{"model": "image super-resolution model", "dataset": "microscope photos of single blood and bone marrow cells", "train_examples": 97085, "image_size": 32, "crop_scale_min": 0.7, "horizontal_flip": true, "translate": 0.06, "rotation_deg": 10, "task": "super_resolution", "loss": "l1", "scale": 2, "arch": "unet", "norm": "batchnorm", "activation": "silu", "padding_mode": "replicate", "widths": [48, 96, 192], "blocks_per_level": 3, "block": "basic", "attention": false, "upsampling": "nearest_conv", "init": "trunc_normal_002", "residual_init": "none", "optimizer": "adamw", "lr": 0.0021, "beta1": 0.95, "beta2": 0.999, "eps": 1e-06, "grad_clip": 1.0, "gradient_centralization": true, "steps": 34800, "batch_size": 64, "epochs": 22.9, "lr_schedule": "cosine", "final_lr_fraction": 0.01, "warmup_steps": 6960, "weight_decay": 0.08}
Rows from block 5 of a small image super-resolution model, named by matrix and row number. Rows with one number belong to one channel. Each number is 128 + 24 x the weight over its row's rms, rounded and kept within 0 to 255. All counts start at 0.
After each channel's rows are labels from the 100 images, of 14976, where the channel reaches its highest value: "top examples" is what is common among them; "patch colour" is the nearest of a few named colours to the mean colour under the peak. Only what is clearly more common there than usual is listed. The data: microscope photos of single blood and bone marrow cells. In brackets: how many of the 100.
# convs0: first 3x3 conv (model.enc.1.2.convs.0.weight, 96x96x3x3, each kernel summed), inputs 0-95
# convs1: second 3x3 conv (model.enc.1.2.convs.1.weight, 96x96x3x3, transposed, each kernel summed), outputs 0-95

convs0.11 [106 113 140 108 133  87 130 145 153 157 129 141 125 116 142 156  93 113 120 157 111 132 134 169 196 137 119 114 153 146 147 125 109  88  87 165 126  94 131 129 114 109 133 100 174 121 148 133 129 162 112 115 153 118  93 126 155 125  96 144 168  94 156 124 182  99 130 154 107 115 167 102 105 138 125 127 144 155 132 122 121 116 122 169 124 103 152 123 119 104 114 142 150 160  62 107]
convs1.11 [131  66  98 120 100 154 109 120  86 172 137 134 153 144 102 154 148 137 157 117 134 135 103 152 119 119 138  80 129 136 143 101  89 157 156 148 100 112  65 123 124 122 121  94 116 147 134 129 113 168 159 127 174 143 110 129 125 143  97 121 130 182 191 133 168 121 130 120 141 156 118 115 135 129 167  94 167 107 101 171 134 152 119 121 115 134 110 136 137 129 128 120 105 137 125 143]
top examples: cell type: segmented neutrophil (52); smear: peripheral blood (39)
patch colour: purple (65)

convs0.38 [123 156 129 161 104 141 132 151 144 158 121 103 114 128 127 117 116 138 106 105 104  96 140 146 201 131 140 132 153 119 163 161 138  83 108 117 111 171 179 164 141 127 146 146 174  94 164 183 141 146 134  90 106  95 148 130 124 114 131 152 117 112 104 151 168 107 131 144 122 112 162 123 161 149 139 109 112 124  84 158 126 109 125 174 102 154 142 148 147 144 133 143 123 150 136 133]
convs1.38 [147 155  99 101 160 130 123 144  87 121 118 127 137 116 129 130 139 118 129 119 177 149 153 125 112 141 140 119 150 149 136  91 147 149 136  72 132  94 122 135  87 157 151  99 147 135 203 146 126 119 139 152 131 143 115 139 140 148 137 134 142 145  57 103 129  94 141 129 164 165 175 147 140 139 107 125 154 157 151 142 146 179 114 146 143 142  64 136 128 145 129 115 108 121 137 147]
top examples: smear: peripheral blood (57)
patch colour: pink (44)

convs0.53 [155  87 159 148  76 146 157 150 144 132  84 113 152 117 142 124 140 155 176 116 124 106 132 140 118 167 132 129 119 127 107 114 122  95 108 163 130 132 126  96 125 116 201  92 115  71  90 123 171 121 115 137 123  96 134  82  92 149 127 141 146 106 104 132 130 131 123 119  96 146 102 112 133 129 136 151 120 127 114 122 140 133 140 168 105 112 129 113 176 154 120 175 140 160 120 103]
convs1.53 [150 127 127 157 123 115 112 146  99 153  95 139 106  93 102 158 123 105 116 111 125 103 138 100 153 129 205 131 136 127  98 129  97 110 149 118 145 120 141 120  90 150 160 133 136 108 108 180 135 119 129 160 135 125 178 129 193  91 111 156 110  88 125 158 142 113  93 125 109 132 154 140 135 122 115 151 124 131 115 142 164 104 129 124 103 161 146 139 125 104 135  75 118 150 180 144]
top examples: cell type: segmented neutrophil (65); smear: peripheral blood (52)
patch colour: purple (73)

convs0.52 [136 165 158 134 120 145 158 118 134 148 152 128 106 127 148 127 112 115 129 132 122  65  97 148 111 121 151  94 157 144 125 112 145 156 134 146 137 130 137 167 143 133 178 117 198  95 152 110 175 192 118 141 117 114 140 167  98 112 112 178 149 101 117 155 146  85 101 144 140 132 114 102 105 145 149 150 130 154 138 162 108 149 105 145 131 133 124 120 128  94 124 120 145 134 134 171]
convs1.52 [ 90 122 129  99 149 108 143 113 136  89 130 173 141 111 120 110 151 128  86  93  82 121  90 134 156 103 131 153 128 123 130 123 124  56 102 137 128 175 126 131 168 106  95 147 118  98 117 121  97 115 121  89 116 152 116 152  68 122  53 104 124 141 145 113 123 131 147 143 127 163 114 144 122 120 149  97 117 103 145 147 138 136 140 123 157 104 151 117  94 155 104 115 126 122 116 113]
top examples: smear: peripheral blood (95); cell type: segmented neutrophil (66)
patch colour: purple (63)

convs0.18 [134 132 190 100 116 120 148  53  98  94 138 149 100 116 131 128 134 130 178 138 142 100 123 105 117 109 136 102 138 100 101 137 124  83 118 132 143  65 134 143 151 166 106 133 152 113  98 119 123 154 117 148  97 155 153 114 123 130 111 132 122 117 112 136  84 124 112 122 127 126 192 121  96 141 137 135 137 108 128  94 132 135 156 140 144 112 143 131 147 131  55 130 142 140  93 125]
convs1.18 [115 133 111 135 128  83 120 147  95 114  76 122 134 125 167 167 132 114 167 109 120 104 133 127 123 125 156 131 127 121 122 129 155  56 146 113 162 117 102 154 105 159 162 114 141 168 116 105 161 133 127 143  97 131 155 148  89 116 150 117  77 177 127 114 114  94 131 114 138 153 123 162 118 134  87 124 115 131 115 110 116 181 104 111 108 113 118 103 141 151  80 155 141 149 155 128]
top examples: smear: peripheral blood (96); cell type: platelet (46)
patch colour: purple (78)

convs0.95 [140 150 148 192 133 107 133 155 127 149 140 132 146 181 113 169 122 164 123 129 136 137  94 138 153 101 124  67 119  92 131 106 128 104 158 131 182  92 131 132 119 106 144 140 150 129 121 103 157  93 124 155 122 122 136 149 122  93 132 120 102 128 111 113 121 130 155 161  75 166  99 145 135 133 133 152 118 170 104 152 100 124 159 154 123 105 155 112 131 107 154 114 170 122 122 171]
convs1.95 [119 131  95  76 129 145 102 121 117 128 134 112 121 118  77  71 130 140 111 113 142 128 140 121 135 143 177  81 146 106  82  89 152 139  87 103  85 107  95 158 118 152 107 142 128 140 166 130 172 151 102 150 141 138 151 134 175 141 104 130  89 156 124 124 137 135 123  92 131 113 134 120 129 122  84 114 115  74 109 146 101 103 138 145 119 103 108 121 148 153 121 139 113 121 164 140]
top examples: smear: peripheral blood (70); cell type: segmented neutrophil (66)
patch colour: purple (72)

convs0.32 [137 169 142 119 134 102 150 155 125 134 199 105 114 122 138 141 100 162 177 170 164 109 162 166 161 145 153 135 132 127  74 136 141 109 133 134 108 143 135 120 131 145 121  94 163 108  96 158 163 123 132 131 109 135 141 137 100 142 146 172 134 137 122  77 146  85 125 113 122 101 145 121 147 135 121 152 137 123  95 150 116 104 117 134 133 107 112 143 159 140 184 104 110  97  91 125]
convs1.32 [127 115 137 106 138 108 167 110 161 104 151 164 150 148 128  22 161 106 118 116 143 147 118 152 142 126 153 159 120 141 109 130 153 185 121 141 141 116 109 125 110 112 147  87 134 117 126 127  95 126 145 146 139  92 150 129 148  99 140  90 157 109 122 118 113 139 134 135 108  58 132 127 158 116 119 161 133 142 140  92 152 115 138 113 134 144 145 119 148 147 176  96 112 125 137 117]
top examples: cell type: segmented neutrophil (45)
patch colour: purple (64)

convs0.21 [138 108 147 148 128  98 158 155 140  89 117 154 181 141 113 151  97 127 147 133 125 151 138 164 164 112 103 141  92 117  89 156 153 120  66 116 107 148 108 124 104 132 100 156 106  97 136 136 108 110 105 112 150 128 132 152 107 119 129 119 138 102 126  99 159 125  98 112 149  94 160 135 126 148 164 157 121  96 124  79  98 130 136 154 123 153 110 179 158 123 123 154 123 168  87 112]
convs1.21 [121 174 111 116 145 141  94 167 107  92 126 114  83  78 104 135 129  98 134 143 161 108 140 158 124 130 128 113 142 146 135 111 106 102 128 154 125 168 125 133 139 192 123 101 138 127 118 109 128 173 161 129 124 192 119  87 121 158 176 130 123 146  99 188 149 168 142 124 107 150 129 133 159 112 148 122 109 108 113 114 164 141 129 156 100 139 129 120 161 116 140 116 128 142 152 136]
top examples: cell type: segmented neutrophil (77); smear: peripheral blood (76)
patch colour: pink (51)

convs0.4 [154 150 176  72 135 113 153 146 129 111 161 140 167 131  82 110 144 158 153 138 179 161 127 150 153 137 118 108 145  89 120 133 139 128 110 173 140 141 148  80 105 146 116 129 134 129 124 136 162 136  86 141  78 107 120 151 114 105 158 140 139  82 124 156 133  94 165 130 118 104 115 137 141 145 177 141 181 141 122 153  96 132 138 129 131  96 154 123 126 122 113 138 151 112 110 145]
convs1.4 [131 142 147  70 139 148 151 105 132 130 106 161 160 128  82 112 138 126  96 116 177 132 183 139 145 117 150 122 105 114 125 123 109 132 176  89 133 125  97 134 109 133 181 133 150 111 180 154 101 146 137 125 162 139 112 157 133 111 133 129 156 169 137 163 141 104 144 158 149 118 134 148 141 139 129 140 156 151 153 129 122 163 122 137 133  85  71 113 138 147 135 112 137 120 156  78]
top examples: smear: peripheral blood (62)
patch colour: pink (36)

convs0.10 [110 133 129 143 127 161 115 126 118 143 101 121 128 119 117 108 118 117  75 121  77 119 141  78 112 102 107 116 115 115 122 136  98 131 135 102 153 123 159 104 103  95  98 124  94 138 114 106  79 117 121 119 131 133 119 148 132 102 137 125 123 140 123 151 109 144 167 144 151 196 114 157 102  85 112 111 105 139 126 156 131 119 101 146 107 167  88 115  99 101 111 181 158 149 177  84]
convs1.10 [142 125  88 112 105 106  93 170 116 121 135 122 123 102 109 188  76 101 116 144 147 106 108 114  90 137 153  81 107 121 134  96 105 139 142 129  59  89 125 108 107 149 182  98 152 152 146 117 154 141 110 140 133 151 149 125 168 155 128 141 163 162 107 136 158 156 124 104 123 105 104 123 131 134 125  90  81 122 128 133 153 134 134  90 108 120 133 119 104 141 121 136 130 100 130 128]
top examples: smear: peripheral blood (100); cell type: segmented neutrophil (46)
patch colour: pink (52)

convs0.75 [119 143 108 147 101 148 133 137 115 109  83 135 174 122 174 141 109  98 130 105  99 134  67 109 120 113 102 139 132 134 172  97 136 153 117  86 170 112 113 174 104 109 132 141  97 133  97 113 124 102  93 103 130 146 126 140 142 131 155  87 171 128 100 171 110 152 138 155 135 160 118 111 142 105 122 116 132 150 101 167 124 133  96 112 168 138 142 132 148  94 122 134 129 137 181 148]
convs1.75 [113 151 124 135 133 155 128 110 125 139 169 128 143 149 114 101  94 174 102 139 129 174 163 101  85 152  76 144 107 110 126 134 124 134 103 152 127 145 121  85 127 139  90 137 124 109  70 122 120 101 147 124 107 102  86  91  87 119 117 138 114 121 141 109 109 166  97 153  92 143 108 106 116 102 154 146 131  90 155 129 131  79 153 113 165 117 125 160 135 150 135 129 108 108 109  93]
top examples: smear: peripheral blood (97); cell type: segmented neutrophil (72)
patch colour: blue (55)