config.yaml
residual_init: "none"
grad_clip: 1.0
steps: 34800
Rows from block 3 of a small image super-resolution model, named by matrix and row number. Rows with one number belong to one channel. Each number is 500 + 25 x the weight over its row's rms, rounded and kept within 0 to 999. All counts start at 0. Numbers have three digits each.
After each channel's rows are labels from the 100 images, of 14976, where the channel reaches its highest value: "top examples" is what is common among them. Only what is clearly more common there than usual is listed. The data: microscope photos of single blood and bone marrow cells. In brackets: how many of the 100.
# convs0: first 3x3 conv (model.enc.1.0.convs.0.weight, 96x96x3x3, each kernel summed), inputs 0-95
# convs1: second 3x3 conv (model.enc.1.0.convs.1.weight, 96x96x3x3, transposed, each kernel summed), outputs 0-95

convs0.86:475466528541478518504477468463466477544511486472485504499482504473478456496493496516494489498519529487525489515535490514509508494475486472561470492511490511510472528491515479479475540506502486472539528492480566502527498500497473461532497478468526466477489508528513497440487471445456523503
convs1.86:526528508448469513448520532476498488443491515480486529539507504485489479465475507504468481451450449498511510518494534474460494501498504562537507497472525506482498515520476549502507474499494463484526458501527498518529524500482479495482523481506489488492479488509465498440487510529498495470
top examples: smear: peripheral blood (93)

convs0.28:532533520479482520498480499536520522476506473510540477501517494504535520507497515498492499517489491471496472530505485511488523484511578482516546497517485474519515510506494509517481483451541497524483510511546500498487486566513501556498547525488515485584520509487508559502489499488479482476
convs1.28:477537519518431503494521466455504481473514542499440515501512481521510507489496422488494491526500513521519503476519509490518508507507522519517473503557500551478506494483525478494518521515473492513516454484437497529500529481472440465481477499476483476512487526491520502487503498511496515532
top examples: cell type: lymphocyte (36)

convs0.1:478516496519506459431503522508483485505486482468514475484524501486531476472473459504529502515473499470517441523483470487488537494492518482532466488530452522493482490472514509489481528453491513444483554489503509476487543498462497476518496468439508491516479498498524532477485499500486541509
convs1.1:495480509449496501546505537473533505515527514544436477483474552517472510514529502487524483506481476532528544486499509506482473543499495492496517487468523476491511479559554475516504522512528490511516524511499522517507530506527476544531495526543519503462522504551531510516484490490480506501
top examples: cell type: segmented neutrophil (42); smear: peripheral blood (37)

convs0.72:472503513504488457501485487532478460507483462522513477489518509453493492493455495512530498504467453511526479555473503496489491487495504487541477452493498496477482486496528456481467527469503523478489500461508555518512504455515508491530486523483463509479456423506522493466476482481475519503
convs1.72:534496511500548467487469507488476541529498518456497520490485520507513474523528481483514497471504537518486516528513492540492491534490493532532503449458475485503513508548477462527547538511477464524514532519479496529486506507529459548525513480499531488513505573508490479510497506513537511479
top examples: cell type: artefact (27)

convs0.30:485513507464475497508521498511484511496533503474485523503498497494514502441502500481505512513438495491493485532488491551517501480583533526511539520551483546506533479476474514526561524498522486516491495539505495500492509519526491521483549527510501469526512509524515552470486514492522529535
convs1.30:522509508468545547470496513489459491507457485529490521469492509504499486553509482517527497495532469531513528473539519503513540498476517512515512490470546463504528503508521526515456456540525528470520520475508494489513506479490515556506516528484521544475501460505529472525515501516483465454
top examples: smear: peripheral blood (77); cell type: segmented neutrophil (67)

convs0.17:501523527476497487540511481522521514502507526509481523509496503483513529484476450481470495533535470477484450508505520489490536504499567515526529494514520492490494473497485508524516502529537498500477493512535526554505485502494529463469551536483457470558507489508542547468488475528521519523
convs1.17:497507541511533494490526515484478480503511469543541480491491489496515496490494530532542518508495559499499484523526449476507466481516502471497511504495514502483554521491516491498506482432468509507498523492464501462495469444519477532552508501520536504476510521488421501492487512462516521497
top examples: smear: peripheral blood (100); cell type: segmented neutrophil (70)

convs0.38:528486520493527465531504518525508517497492509483483546509516469527501500496465483477503481495482486446506485505496523511495534482543553498529501538521511505446533477529463536541556486473512482529472505508519512515477502522497468507506549527453515497544504561494486526513507510543520510490
convs1.38:468494495534503489471518472505500464474507544531557456527489479484503542502521498541492522485456510569473491518522467497504452531529468453495491504469502498496494542488533485483456503498476514473535467501468497466496512486494533453517480496500511512508458510481514486519510468493485492522
top examples: cell type: segmented neutrophil (58); smear: peripheral blood (44)

convs0.95:454536517464513482519453446522492485459493516498520456497536480477523535496508480475481519522492485482509510543482488563469494462508508485506540534480510519490477522441509487485533468491457511513499466481503542532496483497501556494489501506517524463500488475483507521498486507476500512545
convs1.95:583476511473516487488518511487484539539490507470459567507478527487466494498512497497500517505482485501479518515501495479525527506494466499469531497492477475519558449509489441521495475519523499481481496531511467489484510447521478511519502487501496519511474487546471488500505481526454464479
top examples: cell type: lymphocyte (41)

convs0.39:493496482462532494511481470546525487498530456508503529477486520520509520506497517495485517516552533489495488518481479497492517469480576526498527499441522465485526482523515523515511492450545521518489493525461511519497484506485532493491539502490510506566548517505520504479534486492475519542
convs1.39:492533500545438477476509486482455465465493554518475500520488468488541508476476401494514497483501506520505530480510534525498491503524487540504486537530489506497531510470468499504477506529449491539509481475477506507513524492472470497478489499466494461517475511486498526521514496519512510496
top examples: cell type: lymphocyte (50)

convs0.32:451450510508503512471476479480500504487503500500517570480493557480480474522498507523498469516520521497482497525519488521525506471500535502510546486522494487500492490500510489509508530495548517497498481552530446504459460547474458539464515545518534497544550497502517520496514519493502503497
convs1.32:489524510508492480524489525520508469492464492500503510455511462489544491465499504503518484489511497510497460506470537477494487483501456500509501471479455515455507517481514482526502445453446516487502524466426496480532513450478529442490500507479483522491483500456471487547504495486480493504
top examples: smear: peripheral blood (84); cell type: myeloblast (32)

convs0.92:467461507512489486486483498476472475498488505479519499499504507451522507481489439494480492504483499547521473486459486475492462533455434466497495471493494503498461492467535481467500499492483499501513525488467483483516525479505483476497456495508501510443448485514503442479456471451485510489
convs1.92:532521462489502507522520497509513455473520395453538520488500481495512497471493522529539524522526501458492509558496516516474509463552498490475491507540518470506494535495497528501518511465469528468488504515507503528463516522491534467506484484484513482507521522497488521492516490481520516477
top examples: smear: peripheral blood (71)

convs0.25:552514486496539495502505459546495482509513509477534510491490466508518500505485501508531553527509477477482535506523493516462510477495555457509476506491526513496534480487510524480522497489465478554462463512509534502479453523502490533488522507532559468542511513462475540469503506486495499522
convs1.25:437477492509493486457467519497466509498502516494471477551463515516526525514522522443459482464492538504512474462455507487483473497515491525476521465493484503501496535522510455511488535474504518506498508578465478494517520532506543500490500477497485513525459518464498518538496491512497505505
top examples: cell type: segmented neutrophil (47); smear: peripheral blood (39)

convs0.88:476504465476490511504510515505447471511535500498494560504418489509472512512514512489498497468503480514503510514559494502515502505502515489508478471473522466528509468524492457506507522478519533470496518543489524465537515501522465547517512525507553481509471481498519535527527480506446522517
convs1.88:522490521501514530489483485490501489495482510508491493508481474508506475470492503515523448515497487506520450501473512512462533443495508501481459507480501555489507474431477542491497463531497485562488485483523491520472480490504479503464538490487480503516579505487469493465522535507501471460
top examples: smear: peripheral blood (100); cell type: segmented neutrophil (89)

convs0.79:486513493470512524499480491465502507479496468473515492464462537539478511477483492485508514500504472475489500554458507521435519508566533480524498499508475495522516537515526466526549478484506492557508509507540513450504538493449510491515521495495461507521474517490518524525500528497510479470
convs1.79:518507506508481491523527452501529524519514542522536495490523456515506499515502513493482511500502475518499520479531501492516502513425501500522514525523517506487487465500502501478361539514495509515478506488499502522485448519498472506495492506503502496493513512516510497485511435526492507512
top examples: cell type: segmented neutrophil (69); smear: peripheral blood (52)

convs0.53:489524491482454511503484466505471464521489478472475516479479539492492526474501498473538495475466518515510470513444459509504490490564532518505512499474491523497500535466531502532569490472524487525489528523510511472510543506487490477525514515480516483510487488468569485511480490527493477456
convs1.53:507497511510507479528514489503524500505494537517556482504507482515515508524497516518514505507517519506515532462536499495505475510438488514517504508546490479496508494505512503480396529551475505517503517489505508503500406506500516494527507495500508499487523524515490518502510426504514518555
top examples: cell type: segmented neutrophil (77); smear: peripheral blood (64)

convs0.4:422497518473549457469458502464475506490508492565517429482459506509508473514485499510439470514451480507512493497473500475482504517507471454528488489509474494498505494523511490480493496459504481499511544465504519499504512477489533518488487482496478503489503458520481482505500525517509533482
convs1.4:505525482502462524491535477504555484519507488412459543506507484506498488505531462487464499445534487499503550509496534458516459460513500516501476481499497494491506518482491494523500521524498481499510503496486439468488537557493493515495504492493510527490476528532554494520519494503491507475
top examples: cell type: segmented neutrophil (49)

convs0.8:502498532517480482465421478497509470514498488492488464491503501496534512493463453511481490482497490522495430534458466498481503482508507464495454505537509559503476446497494482478520502473492509505489495473462538518523536482485462482498467482496495479496512458509545513481499529494493516469
convs1.8:482490489507533448477508484482479478486523539503488500477513509506489523513548545503511515486473476568459551483472507506505558539474463485485522505475516447463509536525481457523468483498489493482520525502517473509489524513509534507470501518529477526481515552514484507494496478530480492484
top examples: cell type: segmented neutrophil (42)

convs0.94:497471494524538508494468464477477504494494468476538514483512518479506475487492564524489488527560517488509483580485487533453488475515526508479529485475507487489484518511501440508462484468489511459497521525531467545500498514504518468490468479504477491541482498497549521509490483480483505506
convs1.94:517497512508399492480523471502475493456506542511463502494500498496514505499488421427498488498470494522488481476506497513509535507494489532529504509547509522501507498513516516476506506511499513544497469494497533509487525469480423481469518518505497477510512526479499507513520492519523531487
top examples: cell type: artefact (33)

convs0.63:481470515523491516504471523524509441492464501495504468519492500503518505462480461488518461431469490509494494476490497474532470518494482457532462503510494500473500479487524493474487501467472494474529533467495495435527476504513532512508496507416501486492506477498517446511526489510484466492
convs1.63:488496511532485462498550473510505533491544556548524490501449514509485523540532505485473517519509552556521477508495490518469512517512483488505499473498479525520433524488500523493496542508521533529509494518494476483533541484461515510530468504509513514498492559488479527495514517505492499468
top examples: cell type: segmented neutrophil (76); smear: peripheral blood (46)

convs0.65:505482532497487411495503486484500464487544503511546505526487501447495486474549520521464510499479479552482509513461477505453479473492512492514530507503491493495496478475494545522464482503455519510503528486528516485503524487473503497521508497534494471540496491498518489463460490436485498480
convs1.65:482536449494537547462472491488470565528484453480447491483530513465494483529453502467512485493504490447507537496538518494517504498516530505504499511505517488503529501510521485493516482519544529494486495494493494499514515499524508505482528500464489524505518469488563462522494508511525534555
top examples: smear: peripheral blood (80); cell type: myeloblast (32)

convs0.45:491529470451485482483463479504496495508510484515520512474504508464497531469481504533472510482482497472490510515525493525466475410532529485491495508481510515486521462508500486515546467494496536525473508470493564511517497491507494573517491489494540492515509481514533505457483528447489504488
convs1.45:517475462496536490470499517558524509513529529503503489520490482505503504547506551453527514502466528531509517465465512521505512532494500480491492493530497443508475516559494488495438559506501499507513478524530474483508521551511518472504509463490502509508454504480491531500521484528522526476
top examples: cell type: segmented neutrophil (44)